Weights of a small image classifier.
Training: adamw at rate 0.003, 14100 steps, batches of 256, held-out accuracy 95%.
Data: trained on retinal OCT scans (Kermany 2017), 36.7 epochs.
Rows from block 6, named by matrix and row number. Each number is 128 + 32 x the weight over the matrix's rms, rounded and kept within 0 to 255. All counts start at 0.
# convs0: reduce pointwise conv (model.blocks.6.convs.0.weight, 192x192x1x1, standardized in use), inputs 96-191
convs0.2 [144 119 136 197 119  94 134 120 152 103 102 185 111 147 145 147 160 115 138  93  94 172 103 151 103 123 101 142  77 140 156 159 138 154 118 154 111 124  71 154  91  34  95 122  72 105 122  88 124 129 158 149  85 145 141  97 133 150 106 152 149 143 130 182 113 162 180 152 111  73 136 120 137 147  95 162  98 129 127 140 128  82 124 136 133 124  63  93 126 181 159 140  97 116 134 133]
convs0.3 [120  93 136 148  68  95 137 112 108 174 128 135 110 135 118 142  97  87 160  80 124 121 133 117 113 116 140 163 119 103 149 123 121 146 174  88 142 128  65 117 113 113 145 100 122 117 123 132 154 174 128 189 116 112 138 197 148 159 165 112  76  73 136 140 104 100 127 114 130 194  74  55 148  99 158 117 170 137 177 142 104  67  67 131 159 135  88 103 170 173  91 126 151 156  97 174]
convs0.4 [118 127 108 149 122 142 112 160 134 121 104 108 115 181 160 123 147 126 160 146 121 153  76 154 167 137 111 131 106 157  45 140 126 157 106 172 142 100 159  99 139 152  96  92 110  94 130  75 118  89 139 112 112 132 162  96 149 103  98  92 168 141 106  99 126 100  89  91 150 106  72 153  72 184  65 129  99 127 121 118 120  99 153 111  46 125 124 122 153  86 222 103 148 106  85 108]
convs0.5 [123 149  32  68 158 152 121 119  94 174 102 159 189 152  47 150 169 168 122  60 147 123 132 156 104 142 120 121  95 156 141 196 130 140 110 139 148 124 106 222 114 149 213 122  85 151 115 140 138 133 111 158 107 156 108 124 186 135 141  62 136 134 178  86 151 200  98 159 118 134 152 124 140 164  93 104 168 106 131 153  94 148 148 168  85 161 128 151 160 135  71 162  97 138 142 105]
convs0.6 [121 175 162  84  92 151 140 125 149 190  99 157  98 111 148 113 158 103  99 131 149 132 102 159 104  84 156 151 130 114  94 183 102  68 140 191 142 118  80 160 132 102 120 132 133 176 131 169  98 163 157 123  73  89 109 112 165 124 147 124 140 105  96 118 110 126 102 151 131 125 129 109 167 141 133 140 107 148 170 168 205 117 145 145 104 124 156 129 230 129 138 136  77  88 158 122]
convs0.7 [124 115 130  95 139 119 163  91 141  66  54  98 100 150 137 165 102  99 129 151 101 165  93 160 152 111 145  97 129 132 145 121 114 152 102 137 106 128 104 121 155  51  91 117 182 109  93  46 182 133  77 111 112 162 121 114 151 146 141  90 153 122 173  99 102 127 134 200  95 113 121 158 133 156 123 122 122 183  71 106 127 163 137 117  90 119 211 153  75 136 135 156 151 137 130 121]
convs0.8 [125 208 149 115 160 107 183 132 124 144 131 192 136 129 138 110 179 140  98 133 111 113 100 204 114 124 117 139  92 142 105 150 126 119  50 194  84 110 104 183 144  93  99 108 116 147 146 113 105  82  83 151 142 127 134 127 188  99 135 139 169 129 143 135 139 140 124 145 120 130  94 167 186 145 144 163 121 123 160 174 100 103 120 136  57  89 163 136 169 126  76 149 117  53 147  74]
convs0.9 [146  84  90 115 106 145  95 155 135 100  39  91 118 166 100 141 190 109 108 162 116 120 154 168 109 186 196 108 146 125 107 141 164 192 110 114 120 142 154 131 114  75  92 138 143  98 104  61 144 129 163 176 160 143 138 128  98 107 131 110 177  95 158 106 171 119 132 122 118 130 129 152  81 185 127 133 122 131 100 137  96 239 150 109  76  97 131  95 108 141 195 166 185 170 102 146]
convs0.10 [134 117 149 162 134 119 103 120  65 102 103 112 111 181 104 150 148  93  70 178 104  79 118 107 134 142  84  93 122 190 151  94 222 153 101 120 117  93 103  97 101 123 139 185 146 140 132  94  95 128 189 134  99 183 110  96  98 133 120 122 213 100 151 147 109 177 159  99 130 123 110 164 155  86  58  90 110 106  80 137 118 104 199 169 117 124 162 122 119 138  82 138 138 144 167 142]
convs0.11 [ 98  97 144 204 100  97 124 144  97  64 124 170  86 142 164 120 198 111 136 152  87 113  79 129 133 112 162 124 119 161 113 132 156 172  78 171  96 121  96 104 171  65  74 107 146  43 149  93 158  93 124 128 147 140 115 108 136 143 123 108 130 148  99 138 119 171 130 159 120 113 129 111 103 183 116  92 123 161  79  61 106 127 100  77 107 111 114 112  52 117 142  80 117 153 149 140]
convs0.12 [143 101 131  65  89 220 137 138 120 175 178  66 150  70 156 110 109 119 149 151 171 150 131 141 137 135 137 133 137  87 129  89  83  97 150 101 131 122 132  81 144 184 135  51 110 106 146 160 117 131  92 138 137 142 159 160 168 107 140 107  76 123 109  83 135 129 115 131 135 141 112 104 146 139 107 117 152 110 131 106 138 102 100  48 132 111  87 102 146 129 114 102 113  91 134 107]
convs0.13 [142 149 148 216 128 120 136 165 158  72 166 206 111 122 160 128 176  97 157 106 174  76 105  82 112  95  90 110 165 144 173 108 132 176 115 139 131 151 110 107 185  83 132 121 160 102 234 142 201 139 160 106 151 101 108 103 115 167 121 117 106 132 116 200  85 130 209 199  76 111 124 133 133 169 121  86 129 177  61  99 142 125 144 133 140 134 177  98 114 140 127 122 135 119 113  90]
convs0.14 [118  70 126 135  75 121 122 118  95  98  64 101 150 167  96 140 174 121 112 192 123  97 151 138 136 207 115  91  81 140 157 103 172 197 147  69 118 126 105 111 101 111 131  91 132  85 143  80 130 183 154 186 122 164 137 160 123 147 112 110 174  74 134 159 143 144 154  89 141 126  54  91 129  99  95 143 132 120  82 158 103 167 162 144 133 144  55 116  97 176  93 179 174 104 123 136]
convs0.15 [151  61 129  71 124  97 117 104 133 140 153 129  44 142 155 117 121 117 108 119  95 130 111 119 144  94 143 151 104  84  81 178  82  96 188 133 117 156 126 160 140 174 125 143 171 135 123  84 121  82  90 187 128 128  87 132 161 110 149 195  82 135  90 138 105 152 111 156 150 120 115 148 149 133 178 212 121 105 144  97 170 121 124 142 148  88 144 175 116  92 101 132  91 136 138 161]
convs0.16 [190 143 177 121 182 204 114 145 151 149 189 178 135 119  50 151 132  97 135 133 176  77  87 130 107 102 118 153 154  97 169 129  93  90 161 154 141 158 138 173  97 144 155 166 137 138  95 167 133 176 122 150 110 127  74  64 159 151 148 109 105 103 110 143 103 135 143 121 129 131 135 138 158 106 122 122 132  73 111 114 160 115 130 176 129 132 151 109 152 162 111 141  56 181 155 177]
convs0.17 [102  58 127 135 114 112 113 107 141 113 140  93  98 149 157 104  99 161  72 142 129 196 140 140 177 125 173 118 132 166  82 141 125 122 128 115 148 101 119 169  46 116 146  77  43 111 149 103 139  33 126 104  94 147 188  94 162 126 104 108 160 149 146 107  82 105  82 104 152  88 119 123 136 160  73 191 185 140 170 134 109  91 160  66 119  99  53  99 116 108 118 114 117 133 131 117]
convs0.18 [123 120 199 172 130 107 146 117 127 117 122 195  91 151 133 129 155  91  89 173 120 157 104 205 141 112 150 188 134 159  92 106 148 118 109 166 133 103 118 174  63  98  99 164 111 128 110  60 139 124 154 152  77 116 153  62  93 140 106 134 165  74 109 164 122  88  94 152 139 109  88 149 188 133 118 198  84 115 120 144 139 103 142 162  80 125 137 139 131 157  70 168 104 107 110 165]
convs0.19 [ 78 185 122 135 145  63 170  88 104 155  81  88  93 128 154 137 208 103 113 138  65 138 127 137 126 131 166 118  96 164 112 208 108 140  63 137 144  89 110 157 107 120 150  99 124 143 116  77 122 111 106 205 127 123 158 123 139 141  93 138 156 172 132 138 163 166  64 104 142 116 120  96 151 151 147 140 137  97 150 197 106 102 121 146  63 132  86 179 172 133  91 152 123 100 109  96]
convs0.20 [119 178  85 134 139 147 184 101 177 140 106  90 171 152  46 127 106 177 126 104  70 164 112 127 131 103 151  90 121 154 151 164 139 141 115  84 140 130  92 128  12 214 200 120  89 144 105  94 148 142 100 122 112 131 133 128 149  90 129  86 150 148 152 127 168 140  78  99 120 150 159 166 148  92 102  58 124  80 148 145 144 135 144 109 146 116 100 126 143 100 126 109 150 129  84  96]
convs0.21 [148 111 140 156 114 134 136 184 106  73  91 121 127 100 182 112 167 122 121 130 129  89 175 130 124 163  88  84 108 161 126 139 178 187 112 132 107 133  93 116 196 107 110  62 120  97 153 118 147  99 127  97 159  84 174 145 133 152 124 130 125  98  92 115 155  95 130 121  88 121  54 141 100 171  28 121 144 198 106  93 113 129 113 115 176  97  82 104  92 117 114 135 179 106 121  61]
convs0.22 [104 171  95 141 122 106 137 141 163 110 145 137 131 126 121 103 178  93 152 121 153  87 157 144 124 125 166 141 231 145  92 204 127 158  67 197 135 125 140 160 158 119 100 153 142 156 190 123 126 111 138  60 111 143 113  88 105 102 112  70 137 170 134 132 105 138 143 174 122  86 145 109 131 232 169 109  69 143  99 112 126 126 130 126 161  91 187 175 128 108 130 127 141 158 166 123]
convs0.23 [ 67 129  87 106 103 106 164  56 117 147  98 148 117 135 114 176 140  94 129 135  65 140 105 176  86 147 124 160 114 127 156 195 127 131 163 118 121  96  71 180  96 122 170  93 102 124 124 128 134 159  95 152  84 149 174 145 144 163 126  96 165 132 145 123 153 167  48 154  96 147  99 116 151 179 103 145 146 133 113 119 111 131  75 185 165 112 106 155 156 155  77 181 149 150 132  96]
convs0.24 [128 143 131 124  84 133 127 111 155 101 137 173  60 167 104 103 104 141 135  91 143 163 170 187 152 119 184 134 105  77 108 184  88  64  99 173 133  99 125 140 161  89 118 115 118 117  96 165  84  87  82 114  73 100 177 105 146 124 140 111 119 151  84 159 153  37 136 116 140  88 125 100 103 166 110 170 121  57 161 122  88  69 125 140  72 129 195 126 112 118 137 103  89 128 118 153]
convs0.25 [148 112 100 140 132  85 175 112 111 149 113 108  80 127 104 120 161 100 173  94 117  98 135 143 136 128 131 154 151  97  92 209 101  89 181 154 130 105  62 163 154 150 135  83 125  98 143 136 114 130 137 179 156 114 114 186 128 123 130 176 131 145 135 164 128 149  94 151 128 204 140  96  88 121 126 156  84 131 139 135 186 152 120 138 115 146 112 205 148 130 146 147 120 119  82  89]
convs0.26 [128 117 138 119  85 216  83 139  95 145 169 143  80 168 140 112 123 112 116 190 176 126 115  52 153 123  97 142  87 121 132 107 137 114 140 143 149  73  67 110  91 122  67 149  60  78 166 153 102 158 184 169  29 126  93  74 127 126  96  73 134 130 110 107  36 132 141 129 153  87 115 124 141 106  97  98 133 138 151 112 181  94 153 144 119 145  77 116 157 165  55 141  80 113 130  73]
convs0.27 [120 108 141 108  99  68 123 116 151 111  85 123  78 137 126 110 192  66 196  78  85 118  87 142 151 133 126 148 150 110  96 187  70 100 155 166 118 131 131 107 226 122 119 100 169 120 149 164 151 151 125 140 133  47 145 147 147 131 146 144  97 152  78 159 149 106 101 136 131 144 118 112  77 178 128 147 111 123 128 112 140 144  90 112 133 123 155 147 107 119 154 121 113 117 158 130]
convs0.28 [166 147 110 161 110 106 129 144 226 136 155 156 138  93  92 115 130 162 115  46 159 103 174 173 134 184 148 126 188 140  76 167 101 110 160 151 118 134 112 148 115 133 102  87 100 131 163 177  94 134 133 108 134  94 216 105  92 106 115 143  99 117 130 152 147 122 137 116 103 126  85  67  58 184 149 173 143  88 137 158 131 112  91 147  91 127  97 121 156  69 125 122 103  94 111 116]
convs0.29 [ 85 215  94 136  81 126 154  96 114 147 165 144 102 105 116 140 232  64 129 116 103 136 132 146 133 116 150 126 155 101 143 196  90 109 114 194 143  86  73 185 155  90  87 117 117 109 130 150 110 151 105 155 144 140  97 106 147 127  83 136 135 194  88 173 211 195 103 177 116  97 149  68 112 125 150 137  80 131 147 148 143  97  97 157 172 137 161 116 178 150  80 167 101 141 143 143]
convs0.30 [135 104 121 105  66 191  85 126  83 146 177 144 120  98 111 160 106 122 128 150 155 135  89  95 134 131 106 176 171 153 150 110 116 118 175 138 122  98  97 170 114 214 125 159  72  81 186 149 142 175 104 117  90 124 109  88 144 169  96 107 108 166  67 112 115 188  85 126 118  78 148 146 163 118 114 126 156 145 102  98 200  94 111 173 180 156 104 119 170 164  83 167  82 131 144 124]
convs0.31 [131 136 171 139 149 127 136 121 139 135  97 161 103 115 108 170 159 111 110 189 119 142 110 147 112 138 133 163 109 152 114  75 167 144 188 126  98 132  62 125  92  71 163 122 108  72 114 102 175 210 120 181  70 136  58 110 166 189  93  85 140 104 137 155 107 127  70 118 118 122  83 108 166 112  53  98  94 128 115 143 163 148 143 174 151 131  81 105 123 190  91 181  93 126 129 127]
convs0.32 [123 146 127  83 131 108 156 129 118 152 117 144 100 120 114 149 156 137 166 124 135 163 138 106 120 164 159 122  96 132 120 105  87 107 148 125 108 105  43 133 144  54 111  88 130 115 118 184 119 165 134 174 118 133 144 136 173 130 133  80 153 134 124 157 151 133  82 110 126 134 174  85 110 120 106 119 105 105 158 129 139 114 103 177 113 174  98 105 170 146 120 164 122 119 151 121]
convs0.33 [158  86 176 135 144 151  98 128 125 113 161 163 140 106 126 129 127 140 103 145 139 159 127 136 107 125 174  68  99 179 148 107 134 150  94 101  99 144 101 102 138 147 124 103 125 105  97  59  94 132 104 138 163 149 108  81 154 156  65 109 162 127 137 126 174 126 122 106  89  94  79 144 172 125  80  95  84 175 120 151 140 130 112 142 152  98 155  94 125 171  49 140  90 191 139 157]
convs0.34 [139 144 147 185 108 140 120 119 158  96 150 152 129 113 119 118 132 126  89 133 168 140 216 107 106  98 169 120 126  97 192 145  95  96 125 107 128 149 164 105 175  78  83 107 171 113 180 141  52 117  89 165 103 132 117 113 104 118 153 170 170 134 139 199 170  48 173  95 130  86 146  79  94 116 162 164 140 105 129 173 160 167 149 120 153 112 154 161  95 106 103 112  99 151 145 181]
convs0.35 [171 154 107 108 147 116 166 103  64 115  55  98 128 119  91 136 138 141 144 150 122 158 162 101 119 146 149  56  92 111 143 127  83 110 109 109 117 122  92 156 150  58 104 113 133 139 114 125 100 137 131 207 105 136  70 131 174 125 152 127 183 143 185 156 144 164 118  78 154 152 216 147 134  96 106 108 121  87 131 215 154 168  98 172  66 165 122 139 139 158 130 188 125 118 136  84]
convs0.36 [ 79 106  93 131  58 143 151  90 102  90 175 148 103 152 166  97 128 131 177 130 127 123 129 133 171 137 124 114  70 115 154 101  95 125 153 165 113 133 128 131 208 113  91  64 121  55 126 147 101  98  83 136 159 133 126 171 136 124 135 142 142 108 106 174 146 111 121 110 132 121  90  57  59 138 130 124 156 115 130  70 118  99 140 114 182 112  99 103  82 144 102  67 115 135  65  90]
convs0.37 [173 104 168 114 129 213  95 106  93 125 145 151 134 143  54 139 115 145 110 159 161  74 114 116  65 146 125 104 118 125 182 145  91 128 123 119 117 131 106 135 147 112 137  98 143 139 123 182 113 133  64 167 109 156  58  91 188 162 156 153 150 114 120 153 173 107 139  75 110  98 128 114 119 118 139 112 194  61 109 156 148 118 138 134 137 128 103 154  76 180 122 116  45 152 126 126]
convs0.38 [140 100 132 169 191 155 111 159 138 131 125 134 156 114  98 117 149 155  89 150 155 122  81 122  59  75 101 102  65 130 115 163 159 111  98 126 128 136 206 113 140 125 181 121 126 161 140 117  66  69 101 141 144 120 113  70 190  97 166 152 105 112 121  98  83 138 137 138 145  90 128 100 152 148 161 152 129  89 102 127 160 159 143  83 110  78 114 178 114 146 145  61 112  92 202 129]
convs0.39 [173 163 120  70 138  98 166 128 146 146  70  83 130 107 104 134 161 152 137 156  71 173 101 126 119 154 147  98 123 146  88 141 104 128  98 158 110 113  88 123 142  73 106 125 141 143  96 101 122 126 105 156 100 132 113 135 187 119 132 140 161 144 170 142 108 152 102  95 122 149 171 145 164 154 122 138  63 135 147 175 138 154  81 135  74 141 137 136 170 134 149 164 115 118 161  80]
convs0.40 [ 78  89 122 122 106 118 130  60 130  90 186 185  56 168 136  93 118 103  92 111 129 127 149 203 174  91 164 164  96  98  96 185 112  90 158 169 158 107 109 197 140 102  87  71 116  86 112 107  79 114 110 139 115  97 176 128 116 110 109 147 125 118  99 122 164 151 139 175 160  68  76  99 125 148 124 187 109  92 136  99 114  90 146 134 173  99 160 140 100  98 108 116 139 132  91 120]
convs0.41 [119 143 143 120 117 124 136 135  83 136 136  78 107 123 131 118 131 122 126 213 137 158 166 113 140 109 156 159 137 104  98  86 132 101 117 138 169 133 136  49 124 152  51 145 127 127 141  80  84  94 129 160 103 111 159  74 103  78 103 148 138 117 107 125 142 129 132  82 175  66 112 131 125  63 114 129 107 106 127 169 117 112 132 126 140 117 169 125 152 115 117 121 115 107  99 177]
convs0.42 [105 117 110 127 112 117 176  93 135 138 146 132 147  45 116 102 151 157 108 139  68 130  51 164 114 100 125 147 148 147 168 129 165 139 100 159  70 124  77 142 141 172 106 116 144 137  86  87  95  86  88 114 166 121 114 175 149 113 121 136  94 135 124 128 112 153 143 144  75 174  82 141 173 117 142 105 102 115 160 158 139 150  93  97 160  64 151 157 140 137 148 138 148 138 131  72]
convs0.43 [111 178 140 104 121 145 116  95 101 121 169 187  82  92 128  93 126 107 106 176 121 168 148 166 159 105 133 210 109 108  93 154  95  91 108 188 138 107 105 147 133 157 122 142 158 125 119 105 119 107 112 122  74  93 158  63 137  89 102 142 119 136 122 126 145 156 127 175 146  66 125 176 125 131  90 162 107 116 105 121 152  72 133 141 144 120 221 133 123  76 141 126 114 135  95 139]
convs0.44 [109  90 119 104  82 128  70  95 111  95 183 175  86 164  90 111 120 120 124 143 143 105 153 202 156  94 142 167 132  73  91 187 106 100 156 164 123  86  75 200  88 120  80 119  85  64 150 128 102 133 166 151  71 119 169  90 124 113  65 135 172 178 140 189 158 154 151 131 106  51 116 100 124 138 103 182 128 124  93 108 151 102 158 163 157 118 126 119 131 132 126 143 119 138  80 120]
convs0.45 [129  60 147 102 119 101 123 100 115 129 167  78 118 186 185 106 114 121 114 113 101 136 142  91 185 126 128 133 122 138  75 114 115 141 169  99 172 114  98 112 162 116 134 128 137  82 135 116 129  99 146 177 152 141 107 156 108  97 180 168 133 127 133  87  93 145 127 116 196 131 102 142 109  93 142 142 153 137 146  94 105 147 158 112 147 107  83 154 119  92  86  95 151 113 106  88]
convs0.46 [157 118 147  54 132 134 124 114 185 138 100 141 141 101  99 151 105 138 127 161 122 176  98 153 106 178 131 119 160 100  84  25  94 127 138 114  62 138 135  98 121  88 109 133 143 135  62 152 159 157 140 140  89 121 157 151 173 179 150  99  83  98 108 114 138  78  93 132 140 132 134  85 115 136 125 156 114 134 152 146 116 145 112 133 117 157  97  77 135 145 183 154 136  93 181 148]
convs0.47 [119  99 185  93 106 129  88  97 116  87 158 171 133  77 134 130 115 158 159 127 128 138  80 207  80 134 143 174 104 145 129 119 139 124 133 154  68 137  86 184  80 118 150  93  70 124 116 149 146 127 135 148 119 136 192  91 147 190 113 138  97  76 103 170 151 115 105 114 102  59  59 104 179 149 125 186 157  83 139 130 141  74 119 153  91 128 120 120 114 181 110 166 112  97 144 158]
convs0.48 [116 136 137  65 118 130 193  85 125 177 144 142 196 157  92 164 107 199 132 106 165 130 143 129 120 141 128 148  84 107 182 123 141 109 168  46 106 144  69 105 113 168 144 101 112  98 120 119 136 161 116 167  97 149 135 151 149 191 119 117 113 127 148 174 204 144 135  82 117 145 100 155 162 104 127 119 116  61 154 149 152 165 153 163  80 167 123 143 160 168  95 199 115 102  99 134]
convs0.49 [148 124 174  92 129 124 148 132  94  93 129  64 110 141 124 143 125 140  94 169  90 178 147 167 168 156 168 126 106 140 118  73 111 123 153  85 144 153  89  97 123  45 123 141 132 128  57 111 114 127 107 131  65 122 129 158 134 124 147 178 124 119 160 151 166  76 136  90 164  92  47 150 109  68 140  98 165  87 162 137  80 118 110 129 143 115  97 153 111 124 129 136 126 139 117 143]
convs0.50 [154 113 120 157 190 138 164 184 111 129 141 113 159 158 103 108 119 185 131 128 156 156 164 116  88 145 181 102 142 123  70 145 123 121 145  81  83 103 153 113 111  96 132 144 140  58 109  91 140  90 161 173  97 140  73 163 158 118 117 163 137 148 192 114 166 142 113 121  77 164 150 164 141 104 102  93 110 140 159 167 152 164 152 117  65 124 137 154 125 131 157 138 111  69  61  88]
convs0.51 [146 118  50 167 151 121 127 163 150 169 163  86 134 111  59 135 128 166  98  70  93  99 134 129 128 135 180  92 153 146 117 219 126 115 117 104 146 110 129 154  54 157 128 104  96  91 124  95  98 130  91 143 184 123 123 128 145 130 122 135 132 191 149 100 201 148 137 110 144 142 142  76 111 125 138 111  96  83 178 177 175 166 120 129 156 121 107 164 164 147 106 135 118 141  68 115]
convs0.52 [143 156 105 106 119 137 135 118 162 166 142 150 154 155 117 165  45 172 146  70 154  99 209  74 135 158 153 133 128  61 138 130  54 109 160  43 164 141 121 151 133 168 182  82 125 106 143 179 156 176 102 114  94 166 160 132 115 136 157 133  96 116 150 150 172  74 150 109 142 129 134  46  91 125 110 125 148 106 128 136 136 119 146 160 137 174 142 126 153 102  37 133 106 166 107 116]
convs0.53 [163  90 160 142 148 128 185 160 126 148 132 128 154 153 126 132 137 164  94 151 127 134 153 102  66 143 173 127 111  94 116 103 112 158 163  42 115 139 134  83 115  97 164  91 140 102 143  81 164 126 130 204  96 126  97 176 154 132 140 218 130  86 151 135 140 118 135 118 132 158  70 135 104 104 153 135  99 107 160 160 166 197 158 132 100 136 117 143 103 147 119 144 144  60  87 135]
convs0.54 [133 117  99 168 192 119  74 156 169 118 145 134  92  98  85 101 146 112 157 103 157 150 147 159 103 105 112 152 184  84  50 205  91 104 132 172  51 138 145 157 121 158  74 103  89  96 116 106  81 112 133 106 112 109 105  91 150  89 122 167 127 155 150 153 117 148 140 129  75  80 186  84 102 147 175 163 137 169 119 130 143 153 106 104  99 117 174 187 127  84 187 147  92  96  64 127]
convs0.55 [152 144 120  88 129 135 106 150  80 131  62  90 126 107 134 155 114 145 137 165 107 172 160 169 132 156 176 124 153 126  94  39 132 115 139  94 140 141 158 109 117  70  84 178 141 147 102 124 147 139 167 141  92 168 117 124  67 127 137 154 179 141 141 159 161 162 110  76 139  73  80 129  94 123 127  55 105 135 133 154 116 111 129 161 140 137 101 168 121 141 153 176 131 152 124 127]
convs0.56 [137 113 114 119  91 136 112 110 101 115 105 158 159 177 109 120  77 135 127 192  91 134 132 172 133  75  76 169  85 134 138 139 109 127 122 144 120 151  63 223 110 162 102 160 108 132  49  58 137 107 113 114 150 117 102 151 128 140 127 128 129 114 149  87 124 142 110 183 116 149 155 162 125 160 103 169 146  69  84  99  97 114 167 123 102 122 143 113 106 128 108 129 149 171 128 124]
convs0.57 [133 138 163 131 140 144  96 134  75 137 144  78  92 178 122 100 161  38 129 140 147  64 142  52 146 101 142  91 101 145 147 122 127  94 115 129 244 152 123  97 153 161 117 123 122 127 158 153  86  95 161 164 147 124  85 108 123  88 141 118 197 120  95  92 150 117 148 137 187 112  98 146 109  54 105  95 156 127 147 152 150 132 162 113 133 104 135 115 150 131  96 105 124 151 132 140]
convs0.58 [128 180 127 120 171 152 104 129 141 178 107  89 130 124 140  76 166  66 105 169 154  85 129  19 143  44  87 108 104 123 127 169 121 116  85 109 192 153 130 112 128 147 173 153 127 181 149 142  99 131 118 149 152 115  55 114 146  80 167 117 191 141 125  92 106 151 121 136 176 124 102 140 139  76 141  70 134 145 147 159 184 131 152  98 124  74 126 142 164  90 126  80 113 126 147 104]
convs0.59 [128 154 136 111 133 142  95 119 111 156 134 107 124 115 133 107 150  66 133 165 145  83 149  34 137  89 121 129 139 122 140 135  92 112 130 116 241 161 111  71 137 177 133 155 105 154 151 158 109 163 133 131 157  98  85 126 119  98 158 109 185 105  90  82 148 114 134 119 184 140 117 143 119  26 113 107 139 127 144 144 182 126 156 133 174 127 134 117 171  96 112 121 124 154 140 126]
convs0.60 [ 87 174 154 140 103 111 153 104 129 109 131 173 115 166 147  89 198  97  95 151 111  38 115 163 131  95 163 101 114 118 171 171 121  99  63 183 177 135 104 162 172  80  73 114 156 130 123 102  95  95 103 167 165 103  61 104  69 110 118 151 189 121 132 177 138 133 149 174 147 107 108 183 128 142 124 140 121  86 131 168 114 155 148 137 112 119 194 126 132 117  61 127 132 153 164 118]
convs0.61 [137 150 152  97 141 144 104 126 115 164 136  93 108 130 129 103 155  53 123 159 141  76 135  46 151  80 138 108 127 122 134 139 100  94 135 112 251 157 112  98 121 163 133 144 103 159 151 163  87 145 134 141 164 107  73 138 129  91 165 117 178 119  83  69 145 131 117  94 209 135  93 135 129  51 122  98 150 119 152 149 172 131 153 113 170 110 106 128 175 100 108 107 122 151 144 135]
convs0.62 [156 135 128 101 195 101 170 151 197 116 103 149 120 124 106  79  98 108 153 140 121 125  78 160  39 113 142 156 153 129 143 164 142 108 101 192 117 155  66 174 117  91 129 121 112 153  66 113 160 140 124 114 169 103 145 148 114 149 137 181  71 106 146 192  86 145 133 169 104 127 130 153 136 177 140 180  81 160  93  78 115 151 101 129 152 116 155 136 117 149 172 119 157 119 128 140]
convs0.63 [114 126 161 124 131  88 128 152 151 108 114 176  62 118  89 138 144 125 120 130 122 149 110 164  98 105 119 193  93 120 140 175 118 118 130 201 129 147  62 197  78  71 106 151  84 127 102  59 171 124  93 137 123  98 103 111 110 167 100 158 144 142 104 135 142 163 110 183 138  66 128 155 146 185 132 190 120 114 106 124  68 112 130 157  89 114 125 132 100 173 126 147 113 152 126 160]
convs0.64 [155  73 119 105 123 138 113 148 189  85 146 108 134 139  73 140 138 196  94 164 154 166  98 165 122 157 155  96 110 131 133 149 159 134 128  57  95 145 146  97  41 111  77 106 123  84 123 123  79 106 158 149 149 171 165 146 167  68 134 146 106  86 111 101 128 102 105  69 120 127 116 113 123 153 115 181 165 106 154 152 107 170 158 122  71  73 109 141 110  93 161 118 137  99  79 139]
convs0.65 [128 127 148 128  77 126  44 124 117  95 132 133  99 124 151 123 159 112 133 184 146 128 159 115 145 100 132 149 215 123 106  68  98  77 143 150 102 107 104 148 117  75  67 193  99 119 169 102 107 124 183 105  35 111 136  79 144 137 139 130 139 151 130 149  80 140 173 128 102  40 116 132 159 114 173 162 141 141 147  89 151  92 133 144 108 121 106 128  97 173 136 170  79  77 173 145]
convs0.66 [108 127 105  74  95 125 220  83  66  91  90 110 144 172 153 165  93 123 157  69 137 128 129 110 136 142 125 129 111 119 204 140 116 123 154 111  97 143  84 122 207 122 102  85 224 128 130 157 188 146 109 100 115 145 159 141  91 169 131 102 127 150 136 182 174 136 152 170 106 167 148 183 129 113 113  59 105 148 100  93 118 149 153 159  97 174 183 174 118 117 128 167 155 134 102  79]
convs0.67 [127  95 118  71  80 120  99  42 111  82 126 131 125 166  96 132 108 138 170  75  82 155 124 128 154 158  91 116  89 157 148 179 143 208 128 114 113 116  64 164  98 169 118 140 117 104  69 138 156 109 125 120 154 158 133 160 142 147 105 108 138 177 131 109 110 152  72 166 105 138 172 160 130 113  85 110 148 140 100  75  96 113 103 134 156 137 147 111 137 156 157 132 173 150 124 109]
convs0.68 [115 129 148 108  83 125 121 106  75 108 117 104 108 185 134 175  84 145 191  81 120 161 141  64 128 172  78  99 146 165 144 142 169 184 116 134 100 107  90 124 120 126  74 167 115 101 136 111 142 143 195 105 166 138 137 124 105 154  68 116 116 150  68 114 121 170  96 161  80  89 157 179 115 103  81 101 106 172  58  77 100  94 109 140 129 164 168  78 114 193 152 150 157 165 111 117]
convs0.69 [154 132 155 114 141 147  94  70 146  80 172 159 117 130  34 119 110 105 156 124 143 122 132 165 137  92 150 208 166  93 119 160  55  88 165 179 102 144  91 214  80  95 127 128 101  95 112 125 134 147 104 122 109 116 110 108 105 112 113 115 157 119 158 154 150  97  87 130 104 118 146  97 132 167 130 198 141  59 117  99 149 135 105 149 172 147 160 158  95 102 126 151  94 144 140 179]
convs0.70 [ 81 176 109 132  79 154 128 147 109 141 139 125  86 116 123 108 185 104 132 163 137 122 155  81 150 105 112 169 187 143 137 129 118  81 138 168 140 105  94  73 133  73  47 179  87 154 160 148  63 142 142 113  93 114 120 135 114 104 136 149 159 147  73 158 130 155  91  63 163 130 135 139 130 126 161  79 162 132 146 124 144  81 115 119 170 132 104 139 166 123 142 130  73 147 184 145]
convs0.71 [130  91 100 181 120 121 126 165 122  90 122 107 127 109 192 119 157 122 131 152 145 143 200 149 130 140 112 132 195 115  87 154 105 154 150 150 118 132 112 145 122 130 100 139 124  38 166 142 133 108 145  81 145 116 104 112 119 120 111 159 123 173 107 131 128 140 164 156  85  81 147  91  59 135 119  70 183 195  55  47  90 109 121  93 215 135  84  93  52 102 117 101 155 139  83  82]
convs0.72 [127 123 174 135 111 118 106 137 138 137 125  78  67 145 115 117  93 144 118 187 102 174 115 105 172 122 134 187 150 137  16 150  70 104 157 102 147  99  83 104 113 143 144 164 134  87 124 100 134 149 116 117 119 161 117  84 126  99 107 145 164 132 141  50 111 127  74 117 184 108 141 172  86 104 102 126  72 149 137  98 196 124 128  97 142 138 140 165 123 123 103 126 107 161 125 123]
convs0.73 [136 123 130 110 177 199 152 201 112  98 103 110 148 146 140 112 103 114 136 168 182  60 116 138 130 137  94 102 134 146 127 189 130 117 135 157 119 114 138 105 171 135 128  88 121 139  81 139  95  57  87  86  98 126 144 152 157 106 163 130 116 114 146 102  61  97 136 127 130 144 104 140 135 171 129 123 188 118 132 103 137 141 126  89 116  79 112 154  87 107 128  97  87  97 110  79]